A small contrastive audio-text model, trained from scratch: text encoder norm layernorm, trained on short read English sentences (LibriTTS-R).
Rows from block 5 of the text encoder, named by matrix and row number. Each number is 128 + 24 x the weight over its row's rms, rounded and kept within 0 to 255. All counts start at 0.
# fc2: MLP down (text_encoder.blocks.5.mlp.fc2.weight, 128x336), inputs 84-167
fc2.27 [152 163 118 149 135 119  99 129 114 153 107 115  87 161 136 121 157 144 134 115 144 107 164 104 119 115 103  94 134  89 101 137 122 153 170 154 114 123 205 218 110 149 102 137 127 136 131  90 125 176  90 118 109 118 112 110 124 150 149  95 104 178 172 124 153 121 156  79  88 140 123 126 113 106 163 124 152 124 126 135 183 104 112  93]
fc2.28 [110 119 117 144 117  81 133 135 110 176 122 120 133 124 158 170 166 137  69 143 139 123  69 125 126 118 145 106 142  85 133 140 131 147 174 105 101 131 181 190 102 128 126 120 129 175 113 156  99 139 105 137 129 135 130 101 156 129 159  95  96 147 158 126 126 149 148 153 104 137 125 131 106 142 112 157  45 106 143 139 169 111 150 123]
fc2.29 [110 104 111  98 124 134 103 158 146 131 122 127 130 132 135 115 112 124 114 117 132 128  99 138 100 173 130 150  95 141 137 116 146 169 149  97 128 128 168 166 158  95 102 136 113 152 121 132 125 161 132  84 137 140 176 142 179 129 162 117 144 130 124 154 167 110 130  55 109 136 101 125 125 151 114 138 116 143 139 107 152 114 116 110]
fc2.30 [121 113 113 137 142 140 100 134 110 131 120 122 164  94 101 126 152 136 120 154 129 105 101 197 120 139 160 135 120 172 124 199 162 121 147 127 110 144 167 128  98 141 190 129  90 111 113 140 163 158 118 138 150 147 137 125 152 100  76 156 135 163 127 133 109 159 132  97 165 152  86  98 105 168 119 132  80 115 111 112 124 138 129 141]
fc2.31 [122 130 119 121  94 154 194 150 102 125 119 128 120 114  98 161 130 143 122 130 135 154 116 164 144 130  93 155 142 109 129 128 115 129 106  86 121 140 113 171 128  99  90 112 112 147 138 116  85 154 106 100 100 148 140 160 156 149 194 139 138 134 130 123 172 123 159 162 138 112 134 145 154 117 145 140 122 140 103 133  54 116 143 135]
fc2.32 [115 146 117 101 125  95 119 129 167 114 140 104 141 131 109 121  93 115 142 130 105 113 175  95 135 135 130  98 135 123 148 103 179 101 128 173 164 162 119  85 163 149 149 135 120 115  98  88 114  73 104 115 141 140 140 149 159 130  97 126 118 164 102  94 133 119  99 132 150 156 100 149 133 109 155 126 134 102 132 123 123 121  99 103]
fc2.33 [162 127 112 172 125  95 163 158  78 142 148 103  97 110 100 104 179 112 103  95 141 126 151 136 125 115  94 142 122  80 128 116 104 121 136 123 138 151 118 150 102 156 125 158 144 192 160 146 104 159 104 131 114 112 149 138  56 117 147 109 112 161 106 117  91 138 154 163 111 121 149 132 142  95 135 159 129 125 139 138  94 110 155 150]
fc2.34 [175  78 109 124 138 116 117 147 116 109 170 116  90 118 119 137 118  87 141 126 125 135 152 117 116 142 132 158 127 100 119 116 128 124  94 107 151 172 147  91 132 145 172 139 117 149  98 140 156 115 102 144  90  96 140 115 104 171  64 106 125 159 130 134 164 117 157  94 150 138 125 163 143 164 112  97  93  92 100 156 115 126  99 110]
fc2.35 [101 151  92 162 139 108 122 106 146 157 167 117 102 140 173 130 125 134 143 127 105 135  75 117  97 149 144 131 150 144 145 125 123 109 140 145 101 139 122 109 104 149 149 119 132 113 141 132 112  99 101 118 137 164 134 141 119 141 111 132  74 114 141 127 172 173 122 123 167 145  98 102 146 172 121 145 125 125 145 127 132 115 103 104]
fc2.36 [110  73  98 131 100 110 100 156 152 104 171 119 131 126 140 150  87 135 107 151 137 134 117 171 105 157 181 120 148 121 126 130 129 124 123 118 129 120 149 115 146 139 162 111 119 105 135 141 129 127 124 153 147 128 156 102  86 119 104 155 130 164  99 141 151 154 146  55 150 104 137 145 133 169 119 133 114  44  92 172 185 145 118 105]
fc2.37 [116 123 138 106 127 140 123  82 147 142 154 116 135 133 109 101 131 118 118 143  80 139 170  94 116 141 158  81  97 127 180 112 133 146 133 126 148 119 136 178 146 140 106 158 129 112 128  96 138 140 126 113  98 130 123 135 160 138 153 127 114 153 133 112  79 101 137 185 114 150 146 131 121 120 137 112 130 175 165 121 141 126 141 119]
fc2.38 [ 83 130 150 127 171  93 136 132 168 114  79 137 136 118 125 116 106 123 137 130 135 101  74 145 141 116  90  89 109 112  91 149 148 157  88 117  59 126 145 162 142  80 118 114 174 108 131 141 144 127 113 142 156 133 119 131 182 153 198 109 138 131 161 108 145 126 114 117 138 157 133 119 135 123 151 121  86 171 154 104 186 152 144 114]
fc2.39 [129 134 119 122  71 107 107 123 114 136 178 119 186 112 110 163 108 110 128 176 122 145 108 176 104 194 136 151 103 143 147 126 147 112  87  92 135 108 131  85 117 120 147 132 122 149 106 134 108 134 146 114 101 109 144 132 136 194  63  96 132 119 107 137 159  81 102  64 137 136 133 138 111 140 142 113 113 119 137 121 140 173 107 137]
fc2.40 [105 150 114 139 104  91 126 153 138 146 114 120 126 126 153 141 126 182 125 144 113 126 128 143 127 139 123  59 119 120 119 152 105 154 194 119 151 128 133 178  85 106  94 123 134 156  79 116 153 125 116 128 171 155 100 119 129 114 161 101 142 161 160 146 139 118 130 155 125 110 139 133 127 153 119 167  86 126 153 101 132 130 121 145]
fc2.41 [133 155  93 119 132 130 134 112 125 157 155 137 157 147 125  92 118 115 136 129 122 112 131 133 110 126  98 114 119 119 105 141 111 106  77 110 160 145 124 111 128 135 118 117 135 179 135 162  77 151 150 154 110 113 113 127 147 142 143 124 135  77 115 158 209 110  82 101 150 137 102 147 139 139 173 129 140 101 125 171 105 102 107 163]
fc2.42 [112 175 118 111 130 137 119 142 180 174 142 150 124 123 153 115 100 156 108 119 106 152 120 128 125  87 112  46 144 121 171 116  94 110 100 115  82  98 141 132  92  83 114 111 130 120 123 121 107 115 126 100 125 114 144 110 130 128 172 125 170 119 149 151 153 162 118 162 125 160 120 102 126 146 160 115 144 126 154  82 181 119 115 138]
fc2.43 [131 140 127 110 139 102 134 120 142 142 105 111 104 129 139  87 125 129 123 111 157 112 133  91 164  82 151 124 109  76  84 133 159 107 151 155 145 144 112 117 123  97 131 114 106 140 182 117 175 159 106 141 165 145 124  91 102 118 107 136 143 156 121 133 146  70 197 193 130 125 145 127 129 104 103 119 188  65  87 142 113 109 119 139]
fc2.44 [ 97  96 113 151 130 143 126 161 194  90 132 152 124 126 145 162 145 137  90 137 123 148 136 181 106 135 148 119 124 143 152  93 130 109 162 124 154 100 104 120  85 114 156 117 149 117 107 148 135 115 107 123 150 132 123 116 131 111 147 120 117 110 133 139 181 128 142  57 148 112 119 141 119 130  92 158  97 126 112  89 142 136 131 137]
fc2.45 [ 83 117 128 126 124 116 123 132 141  84 103 144 138 146 143 140  93 128 124 109 126 133 147 124 133 135 167 138 132 145  99  97 138 106 153 143  87 113 174 126 113 144 145 137 136 102 128 119 133 118 109 123 149 134  91  89 130 149 143 154 137 155 142 118  93 156  96 106 124 137 130 116 102 144 114 113 112  96 157 128 131 156 143 136]
fc2.46 [137 103  84 136 166  94 105 143  96 178 111 140 108  84 155 116 138 151 172 139 131 130 135 138 141 107 123  62 137  92 129 120 138 131 156 132  84 114 121 134 107  94 102 134 147 133 119 170 117 127 134 117 144 135 152 115 137 121 137 131 130 102 138 133 174 159 168  94 150 131 127 112 130 111 151 170 115 131 159 112 180 127 147 142]
fc2.47 [129 127 136 140 166 142 158 146 116 139 137 111  93  98 100 143 121 120 136 117 117 106 140 151 137  81 108 165 124 117 164 147 115 122 136 170 140 119 135 140 132 135  87 140 142 132 113  81 140  68 144 106 156 134 131 142 148 164 127 141 117 106  92 128 169 142 121 107 167 149 153 153 145 107 134 124  99 174 146 136 156 141 100 130]
fc2.48 [114  94 146 119 139 128 126 100 127  82 192 121  81 155 155 114 100 117 145 130  57 108 113 156 125 128 121 131 104 155 145 111 126  99  79  91 126 128 179 148 131 132 151 140 170 131 159 131 150 109 102 152 120 140 138 152 179 158 156 137  98 140 123 114 139 166  56 107 113 159 154 156 144 108 169 123 174 147 103 157 123 139 154 128]
fc2.49 [116 168 131 119 133  85 125 124 183 146 132 123 135 122 124 126 117 127 102 105 140  86 116 146 138 145 110  95 116  92 157 117 138 149 136 115 114 114  87 145  92 115 124 126 157 123 115 122 127 156 169  91 148 111 122 110 120  87 155 152 133 143 122 118 146 110 157 130 144 143 126 107 159 138 140 154  57  62 126  84 130 145 122 112]
fc2.50 [ 93 134 137 111 149 133 110 126 166 142 103 166 124 133 161 151 121 131 112 120 109 115 112 103 105 106 120  61 118 136 110 139  86 150 138 154 123 109 131 146 109 107 100 124 120 108 117 152 147 120 144 130 160 139 137 128 160 109 158 164 149 125 144 118 123 145 141 178  90 155  92 133 105 140 143 126 105 148 169 131 183 135 152 141]
fc2.51 [162  96 133 110 116 158 134  83 103  98 132  96  97 135 152 120 152  79 112 130 125 119 119 122 103 137 151 124 134 127 151 187 106 123 144 115 112 107  89 153 141 151 147 130 123 148 128 139 162 117  87 122 100 141  96 128 108 132 162 127  90 132 137 116 144 164 104 136 163 111 146 179 149 159 177 122 159 185 127 154 108 142 124 136]
fc2.52 [129 104  84  85 149 169 117 136 101 157  99 111 121 104 135  96 118  82 159 146 100 109 121 146 123 129 141 133 161 132 114 148 166 166 142 134 108 139 112 141 117  95  95 155 149 122 103  98 106 103 119 147  79 127 139 111 176 124 109 145 143  95 109  93 124 144 119 123 139 144 126 185  96 122 136 124 167 135 149 123 182 161 159 111]
fc2.53 [107 139 103 132 137 147 103 200 133 140 141 140 156 118 122 141  77 152 125 135  90 120 112 157  86 176 136 131 139 168 110 135 140 105 116 122 138 140 119 124 139 116 120 131 107 131 123 132 131 130 127 139 163 113 123 141 126 162 131  95 132  89  96 164 163 142 163  75 142 147 135  99  98 153  98  59 126 148 113 120 139 148 137 124]
fc2.54 [139 149 119 145 152 149 129 135  78 156 159 115 138 130 118 120 127 117 148 124 127 120 118 145 136 138  95  91 142  90 123 150 146 120 147 149 100 116 162 150 135 154 127 141 140 153 137 137  91 123 114 111 116 140 146 140 193 133 101 126 108  83 133 112 138 143 106 116 157 138 139  81 147 115 137 141  59 140 120 114 142 142 142 137]
fc2.55 [136  88 136 151 126 153 146 119 107  97  99 111 170 114 119 104  87 126 110 114 175 146 116 148 156 125 141  92 155 163 128 178 129 145 102 116  89 136 133  98 112 114 115 109 108 141  96 178 127  70 154 135 152 159  98 132 161 109 102 144 174 102 102 158 133 151 103 176 163 109 142 129 124 136 100 151 136 133 149 137  82 104 125 149]
fc2.56 [ 99 110 129 149 149 164 105 122  98 152 145 101  99 111 141 170 118 128 128 144 145  93 125 124 132 111 130  98 147 125  82 114  98 135 198 134 167 128  92 106 109 116 132 133 113  89 137 134 160  96 115 127 203 147 158  90 115 125  86 133 127 111 152 120  49 141 145 108 156 140 127 102 139 133 114 125  96 137 122 139 131 114 135 137]
fc2.57 [133  99 136 165  88 127 105 116  95 126 135 113 109 120 121 138 137 121 112 136 131 160 149 155 130 148 137 139 146 123 162 113 112 130 125 102 134 156 181 141 118 130 128 146 139 110 145 155 128 136 133 168 117 120 141 100  94  47 132 125 125 135 127 135 118 100 131  92 137 108 106 113 117 151 140 161 127 136 123 121 121  87 153 139]
fc2.58 [162 146 139  96  79 137 127 165 131 113 138 142 148 123 127 163 147 122 126 147  96 172 140 132 135 126 166 173 139 109 160 136 131  68 105 151 112 118 100 122 108 146 101 127 126 138 112 101 168 195 120 105 139 123 124 112 116 109 141 114 124  99 127 126 156 121 114  75 105 128 110 102 120 160 122 112 171 118 167 134  91 154 130 122]
fc2.59 [148 147 115 157 123 158  97 137 130 143 135 113 140 155 162 117 128 122 133 140 140 146 152 175 108 153 109 149 130  98  95 113 113  95 166  75 127 120 159  56 143 133  91 123 115 129 103 124 135 128 178 132 126 116 120  97 142 121  65 148  78 129 139 130 164 124 105 131 146 116 132 102  93 103 118  91 119 131  97  87 142 134 112 116]
fc2.60 [143 142 131 105 171  84 124 113 140 107 164  83 102  97 137 108 154 142 130 120 128 117 103 134 123 100 135 114 121 120 137  79 162 175 153 118  72 110 145 149 137 145 192 140 104 157 181 126 145 126 109 121 113 155 136 146 167 150 131 137 131 161 146 131  46 121 126 154 122 160 141 117 129 134 130 118 126 112 150 133 136 136 145 145]
fc2.61 [162 123 149 142 114 121 147 133 103 147 120 113 103 166 137  91 129  95 131 125 136 115 148 100 166 109 150 123 111  90 135 128 107  94 131 115  99 133  93 160 162 170 108 131 127 141 159 104 136 159 121 159 119 105 116 117 112 124 132  87 121 150 151 125 109 173 141 198 121  96 136 144 133 146 111 127 120 149 120 154  87  98 130 148]
fc2.62 [145 128 146 127 157 101 127 157  94 153  90 107 115  73  79 112 137 117  90 109 163 125 164 102 161 138 116 144 134 125  89  93 141 183 123  99  99 139  92 106 127 140 182 135 120 113 101 128 131 102 110 142  73 126 115 119 119 148 119 160 132 117 103 130  94  91 130 122 130 120 163 163 121 135 169 117 149 139 103 125 116  88 139 136]
fc2.63 [155 133 121 153 119 137 102  89 131 101 142 155 126 154 115 118 118 127  91 151  98 133 104 116  91 155 145 170  91 104 131 130 128  92 136 115 172 138  95 114 126 103  94 134 102 139 143 122 139 162  93 120 125 119 105 108 117 146 104 103 150 179 132  90 104 103 149 148 118 111 138 127 127 146  94 148 115 108 110 128 182 146 107 133]
fc2.64 [118 176 143 130 115 103 127  96 133 154 116 134 167 125 134 131 135 163 120 141 114 129 168 100 156 125 133  90 147 153  94 112  82 107 107 127 108 115 107 115 103 120  63 126 119 132 133 141  99 116 163 148 125 143 126 129 115 125 156 146 124 108 136 132 139 122  83 187  99 142 153 108  89 115 129 140 159 152 163 122 136 132 146 158]
fc2.65 [106 163 117 114 100 143 123 114 186 102 131 160 153 104 153 147  83 160 130 149 130 139  78 146 102 170 149 106 104 163 122 118 118 127 100 152 131 112 192  95 121 136 121  96 138 116 158 104 105 124 124 156 156 120 145 122 139 111 105 116 162  95 129 132 161 110  87  75 128  79 112 136  93 146 122  89 115 141 152 117 133 137 128 136]
fc2.66 [127 120 136 115 123 135 134 150 164 156 100 167 134 142 140 133 130 111 174 112 145 154 178 127 131 107 135 117 159 111 173 113 176  97 134 158 121 145  82  39 142 137 128 118 151  88 114 135 112  84 169 124 100 130 111 140 119 139 105 140 135  90 150 107 125 132 136 177 108 141 161 118  75 100 113 106 172 174 187 141 120 111 138 119]
fc2.67 [117 113 103 133 137 131 158 110 154 133  98 135 159 119 111 127  93 159 119 134 149 129 111 132 130 113 135  79 122 161 141 128  99 134 134 115 158 114 102 171 104  97 109 106 127 128 121  99 107 111 124 109 151 160 124 142 144  90 188 156 141 119 138 113 137 147  88 132 113 113 110 109 163 127 116 171 101 127 139 136 111 140 126 104]
fc2.68 [119 118 160  86 110 119 167  67 172 105  84 159 159 156 135 126 127 134 114 128 133 153 142  97 125 121 138  85 102 139 152 160 133 135 119 121  99 137  74 152  99 103 155  83 113 114  95  89  95 131 108 131 144 136 124 127  99 125 169 113 167 154 151 114 138 125 139 182  66  94 114 113 122 104 110  99 133 102 114 140  86 134 151 135]
fc2.69 [127 118 114 166  97 135 141  87 137 151 123 110 152 115 111 167 101  73 107 125 124 141 155 109 125 164 133 113 114 116 160 129 109 117 106 108 117 138 147 122 122 129 114 137 121 161 157 140 157 161 142  89 128 112 130 147 109  96 117 117 105 159 117 140 142 157 124 128 182 114 131 101 151 103 156 153 120 106 105 140 135 124 172 161]
fc2.70 [129  81 141 124 135 160  99 102 101 131 138 104 111 100 135 151 120 121 136  92 140 123 112 134 108 161 144 145 152 121 129  76 186 150 191 129 129  92 153  84 123 127 153 122 134 134 128 114 113  92  84 102 118 117 148 104 134 127 126 114 124 114 114 137 144 114 141 122  75 132 120 153 134 119 127 168  99 205 129 125 126 135 108 128]
fc2.71 [165  91 137 129 137 125 172  73 133 112 148  74 132 128  89 124 120 121 126  74 123  95 151 150 163 108 140  98 157 121 145 111 131 135 157 125 159 140  98 139 137 139 127 133 148 176 145 140 145  82 116 133 136 142 136 141  74 109 115 144 109 141 108  97 123 112 152 183 170 119 149 134 138  66 166 112 136  99 111 129  89 124 146 135]
fc2.72 [ 82 164 142  92 132 146 145 154  96 106 142 141 123  98 160 142  78 135 151 124 120 157 126 136 125 111 148 172 120  94 158  88 140 123 147 146 125 135 172 132 104 151 151 125 118 135 150  95  99 131  94 152 143 128 119 131 116 141 142 158 106 138 134 119 139 152  85 109 131 127 129 142 127 117  95 178 153 116 136 167  89 141  99 132]
fc2.73 [123  89 108 144  96  89 108 112 108 128 102 140 125 145 157 105 133 127 139 133 101 121 126  92 120 150 102  84 117 113 105 158  90 149 119 123 133 105 159 171 121 119 119 138 105 170 140 137 133 144 123 148 102 113 118 103 143 112 131  95 127 116 105 150 159 129 151  39 119 211  98 116 127 132 155 133 106 128 160 142 120 135 137 146]
fc2.74 [157 147 123 137 146 123 134 109 120 120 123 132 157 112 154 117 145 103 139 128  97 120 155 127 122 142  64 135  98 110 122 130 142 136  93 142  95 146 152 143 137 134 112 136 128 128 114 118 124 149 134 111 136 141 114 142 187 150 158 109 165 169 138 131  89 146  88 179  74 159  94 120  88 142 108 133 172 168 139 112 126 115 104 137]
fc2.75 [106 121 146 102 139  92  94 147 153 120 176 125 110 171 140 111 127 148 131 111 133 126 131 141 155 135 106 195 110 130 146  95 150 121 129 127 149 124  98 122 143 128  63 100 161 118 163 138  94 101 152 138 110 113 148 139  78 121 145 112 135 113 142 124 135 112  97  69 150 153 144 117 131 142 113 148 107 114 151  50 152 158 121 137]
fc2.76 [141 119 132 111 140 134 123 119 109 134 118 135 111 145 111 128 119  94 126 130 133 126 144 118 141 140  99 184 126 143 140 123 114 123 107  73 141 132 118 120 147 143 137 146 128 137 159 117 138 106  95 139 119 106 143 142 119 185 134 127  73 132 128 126 156 123 129 137 117 136 149 140 163 143 118  79 128 133 130 218  55 109 124 151]
fc2.77 [146 129 135 114 165 112  96 175 129 136 157 131  91 120 118 105 105 122 112 129 148 152 150 120 134 145 150 140  95 110 138  89 126 127 137 113 117 116 142 155 164 132 119 129 156 114 152 142 126 149 125 100 113 113 115 120 131 140 145 113 109  98 108 141 168 150 124 119 132 133 171 142 166 148  96  93 107 121 155 108 178 161  92 111]
fc2.78 [118 105 124 152 111 131 127 113 126 102 102 152 121 129 123 156 155 129 109 114 156 112 150 145 130 117 136 131 135 120 135 108 156 142 181 118 129 174 127  81 102 122 169 125  97 162 109 135 162 133 163  72 109 143 143 143 134  75 125 171 115 127 133 142 103 131 161  84 112 100 111 153 120 113 151 122 130 134 106 120 129 107 131 118]
fc2.79 [115 114 131 122  73 130 146 115 139 136  80 145 161 175 114 131 131 119 128 158 128 162 120 125 116 160 164 150 123 155 138 173 120  90 138 114 126 114 108 105 150 130 139 156 106 123 103 141 105 157 107 131  84 137 133 150 124  85  87 108 129 132 147 113 142 106 148 165  72  87 134 133 118 150 127  82 104 125 116 155  94 147 119  85]
fc2.80 [ 91 135 124 133 139 140 141 182 114 145 118  89 138 102  94 142 145 140 104 112 104 165 119 131  96 150 136  76 123 109 119 150 108 161 137 139 129 137 127 168  79 124  94 130 131 116 134 160 108 127 143 122 146 111 140 147 136 103 125 108 116 149 119 147 139 131 167 156 159 133 120 131 137 141 122 190  86  93 135 129 141 140 142 123]
fc2.81 [110 187 132 115 110 104 140 123 149 175 137 146 115 181 148 144 107 130 139 130 146 134 129 125 127 129 112 160 122 120 129 133  71 117 112 152 149 115 112 123 117 140 115  88 141 104 180 142  62 185 152 114 108 118 119 137 115 139 143 137 143 101 100 128 166 119 115 146 131 140 118 149 139  99 132 138 145  84 123 163  99  95 142 124]
fc2.82 [156 171 153 116 144 143 149 124 137 112 128 131 180 130 103 116 156 153 102 127 140 120 127 110 159 102 100 123 112 137 154 125  98 132 113 127 131 137  71 135 133 133 127 151 126  92 137 106  74 111  98 107 153 159 136 142  93 133 170 120 127 143 130  85 102 137 113 138 117 164 133 137 114 106 132 137 182 142  71 110  51 114  95 134]
fc2.83 [ 74 173 131 123 131 109 132 123 153 103  84 155  95 139 128 142 128 137 140 142 111 128 125  98 133 122  98 105  93 164 138 132 167 143 168 121 161 147 133 132 145  69 145 131 133 133 115 105 130 132 101 135 142 136 146 136 108 152 145 104 126 187  94  92  97 134 130  79 100 179 111 137 125 113 113 173 149 156 132  93 108 166 130 125]
fc2.84 [ 98 118 142 139 104 112 101 146 147 149 121 140 105 114 152 129  91 156 148 137 105 150 121 143 108 160 145  94 132 130 116 173 199 101 106 174  93 119 159 114 136 120 148 103 192 106 159 100 143 136 176 150 171  84  95 104 157 126 116 124 147 114 151 108 164 152 102 149 180 106 120  80 143 155 116 143 156 131 144 122 129 136 138 109]
fc2.85 [122 150 129 159 120  96  83 136 109 141 136 112 137 139 183 143  95  99 151 143 177 117 108 148 152 143 139 118 165 154 158 126 134 127 101 155 164 120 142 100 140 152 126 114 130 149 113 148 120 130 135 154  93 147  99  98 166 153  91 145 120 125 128 159 121  69 118 157 116 144 112 107 127 150 141 110 117 132 160 140 119 114 103 106]
fc2.86 [164 114 141 128 127 127 124 188 147 116 146 138 100  88 116  81 121 111 153  89 161 130 120 143 131 139  95  84 140 125 103 183 144 143 143 122  93 166 112 120 150 120  99 135 147 104 147 124 105 144 151 111 140 121 151 140  91 103 162 136 125 139 104 119 169  94 175 108 145 102 145 116 147 129 161 114 157 175 118  70 130 135 118 120]
fc2.87 [102 127  98 141 104 118  98  94  71 166 145 126 155 204 134 138 133 144 149 121 119 138 121 170 116 171 128  95 176 130 149 148 149 113 140 143 147 104 129  99 122 132 120 140 127 170 119 145 129 128 182 122 111  96 127 121 100 110  91 140 100 108 138 136 177 133 140  90 152 124 118 117 163 137 169 131 132 100  69 120 138 154 119 124]
fc2.88 [ 99 157 125  81 124 130 139 143 193  65 102 137 128 117 124 131 119 158 111 102 108 143 138 118 102 112 113 118 135 170 142 148 146 130  98 161 104 157 113 153 139 110 171 101 122 126 137  83 105 109  99 128 111 128 151 149 147 142 160 146 151 123 126  91  91 124 118 126  59 148  90 164 157 150 118 123 132 163 133 109  94 127 143 169]
fc2.89 [154  99 146 109 132 112 121 147 123  69 146 141 152  66 124 132 111 142 141 102 143 133 153 144 126 116 143 124 118 138 126  73 153 176 122 159 115 154 148 126 131 128  94 115 123 127 110 109 100 107 170 101 158 124 138 100 115 115 138 180 171 140 121 138 164 124  99  66 154 112 134 160  98 124 126 119 140  85 136 108 125 127 140 132]
fc2.90 [157 147 125 113 155 148 118 113  80  99 117 150 111 106 115 143 171 104 129 130 120  93 121 134 135 112 143 147 163 167 112 129  91 168  91 120 118 130 120  95 113  91  69 134 138 116  95 116 145 116 127 114 131 154 103 101 169 127 118 109 157 114  95 158 108 104 110 132 117 159 136 100  94 117 134 107 137 159  78 129 116  82 114 117]
fc2.91 [184 143 147  88 134 166  99 150 118 121 109 156 153 118 127 117  75 123 129 108 140 113 162 135 170 105 122 121 148 150 107 149 105 134 113 116  67 141 143 120 122 159 123 117 168 116 116 150 166 103 104 126 155 118 120 119  95 143 133 154  94 128 144 133 124 114 131 126 115 119 127 106 129  90 113 139 134 145 182 159  88 122 146 152]
fc2.92 [153 137 114 131 119 106  89  98 138 173 101 145  91 127 133 114 138 127 111 120 155 116 122 128 113 138 113 111 103 124  94 153 143 127 134 120 130  93 114 161 115  95 125 148 120 169 126 149 155 162 117 171 126 104 139 123 158 128 135 117 151 101 126 109 130 126 131 171 113 187 128 111 109 225 133  86 118 115 141 144 136 132  98  93]
fc2.93 [125 104 172 119 149 143 153 115 125  83 135 117 114 116 104 106 148  97 102 128 119 109 137 138 171 103 166 158 121 107 125 159 127 132 178 134 155 152 116  94 111 120 192 141 115  82 114  89 158 101 136 121 105 127 113 146 144 105 106 104 125 167 133 113  32 162 114  85 167 135 149 172 162 135 141 118 118 135  76 119 157  89 152 111]
fc2.94 [159  94 126 150 150 143 144 152 104 169 140 118  92 117 101 143  76  94 119 118 147  92 133 190 121 150 148 149 185 158 141 125 133 119 135 125 162 130 100  88 152 140 156 130 130 144 105 144 156  79  94 112 114 142 122 141 118 169  87 132 106 130 121 133 146  74 171  78 123 135 163 135 129 128 150 144  91 161  89 137 156 141 126 127]
fc2.95 [115 151 138 137 121 155 149 124 151 131 130 132 144 128 107 138 143 141 144 136 106 120 169  86 115  96 105 120 167 107 161 119 164 103 150 153 169 135  76 110 103 123 148 103 143 113 100 132 109  92 117 136 119 140 118 110 106 110 116 138 153 109 166 132  79 127 187 138  79 142 119  80 132  98 126 112 165 134 118 136 154  85 181 172]
fc2.96 [143 130 144 109 124 116 142  99 131 117 140 128 104 128 149 117 145 154 104 129 115 135 140 122 151 160 111 117 129 138 175 143 152  97 112 140 114 138 109  77 127 124 109 123 120 121 126 134 103 116 164 129 101 145 136 129  74  97 110 145 126  93 104 108 154 139 109 121 168  93 130 100 106 111 131 138 153 113 142 125 155 120  96 120]
fc2.97 [122 157 173 110 122 125 139 138  76  65 100  88 119  95 109 103 147 133 123 111 103 123 119 134 130 108 112  99 140 134  85 130 149 155 139 128 137 111 170 144 154 103  73 157 107 105 110 138 147 156 143 111  98 149 144 105 103 135 155 161 121 141 115 158  71 133 153 135  95 123 123 138  56 113 143 140 106 170 179 106  91 179 160 148]
fc2.98 [ 96 121 134 133 149 171 156 129 122 153 115 109 142 147 129 112 125 128 130 111 112 141 125 150 150 108 154 101 140 150 125 163  78 136 145  98 117 128 103 145 161 115 100 123  92 199 142 138 121 126 122 131 117 164 136 156 146 116 117 126 146  92 143 124 115 137 155 122 156  99 148 136 141 119 128 121 109 120 122 113 154 149 142 137]
fc2.99 [125 133 132 132 136 130 134 120 132 171 145 132 121 134 129 132 135 114 125 140 106 129 119 115 103 115 135 142 122 129 170 123 108  85  88 148 160 168 129 116 140 148  80 144 138 103 125 128 144 159 168 168 125 107 149 114  86 107 152 159 120 129 127 126 192 132 135 187 114 118 122 105 108 106 120 133 175 134  86  97 101 105 105 112]
fc2.100 [151 147 153  82 124 122 121 101 133 132 142 130 142 102 139 137 121 152 109 106 113 129 141  72 131 135 145 138 154 110 126 137 174 124  81 175 133 122  90  39 136 150 137 122  79 149  85 126 138 115 139 128 131 149 152 125 127 134  87  92 113 115 140 133 111  64 112 112 129 148 129 135 113 140 109  88 142 111 157 101 139 178 111 117]
fc2.101 [160 131 105 147 138 105 151 130 102 127 161 127 140 126 116 105 128 146 135 147 132 137  91 107 139 113 129 146 125 102 120 133 116  97 151 155 119 129 114 133  90 131 159 115  88  93 114 128 111 163 148 135 110 124 145 174 166  82 162 163 148 143  78 149 107 186 141 137 139 100 105 129 141 134 142 142 177 164 107 149 123 114 111 116]
fc2.102 [106 116 126 132 112 124  96 126 143 116 154 111 130 100  91  98 172 169 128 107 153 179 126 123 132 140 134 140 131 137 143 123 156 121 140 136 144 119 104  69 120  78 155 125 141 120 154 133 149 111 165 132 148 137 125  96 160 103 120  72 169  91  98 119 136  85 151 128 107 132 106 106 122 156  98 116 118 144 159 105 189 130 104  96]
fc2.103 [111 127 109 158 116 139 116 115  95 158 110 127 135 139  99 159 127 114  99 142 112 129  96 148  92 140 121  66 112 126  96 151 128 143 133 127 124 144 174 185 112 139 137 151 109 177 124 162 130 118 117 145 142 136 102 154 171 127 146 128 134 128 106 139 111 109 150 149 119 151 101 122 138 123 133 131  89 174 116 131 122 120 136 113]
fc2.104 [117 121 139 126 134 102 118  91 108 109 137 120 153  80 140 120 113 123 144 154 123 123 134 165 115 142 156 175  79 186 113 131 137 124  81 135 140 132 125  58 135 142 149 128 155 100  91 131 119 110 129 104 121 129 108 118 192 184  99 125 132 169 112 130  98 154  82 119 107 132 113 130 117 105 120 140 149 142 142 124 127 127 119 110]
fc2.105 [124 127 134 151  78 156  89  90 168  75 102 136 166 125 138 122 118 155 104 159 116 121 108 107 123 154 102 131 136 147 139 122 112 122 138 147 128 109 157 131 132 115 122 114 125 124 127  98 130 199 143 104 116  99 121 116 109 150 161  93 160 167 143 150 136 141 140  89 118 141 111 119  89 139 127  95 143 194 176 103 142 128 129 111]
fc2.106 [126 147 155 116 135  87 129 130 128 131  88 151 117 181 127 133 112 143 144 114 138 131 126 130 135 145 139 116 131 101 127 168 133 108 145 163 129 142  77 144 140 110 113 100 150 107 119 137  67 143 134 137 120  90 118 154  87 120 188 141 174 103 130 124 103 157 150 160 141 137 106 108 128  95 129 136 155 149 104 115  87 101 121 108]
fc2.107 [115 150 135 103 129 141 108 111 162 106 179 128 143  94 140 120 130 149 151 145 128 121 107 141 135 142 126 144 118 129 176  97 143 109 145 132 116 105 119 103 116  91 158 110 147  85 127 109 141 166 137 100 157 110 119 129 145 161 127 125 172 137 115 157 146 137 108  47 138 132 112 109 134 167 137 142 114  96 164  73 176 133 127 126]
fc2.108 [104 135 140 120 113 151 113 109 108 133  97 142 173 121 116 106 125 118 113 135 122 125 145 140 137  76 121  98 133 113 145 161 130 151 130  89 111 108 157 113 142 128 127  89 137  91 130 132 112  95 164  95 100 109  88 121 134 125 143 152 157  69 120 122 164 158 123 143 173  91  94 162 111  78 149 121 154 163 158 114 137 123 155 139]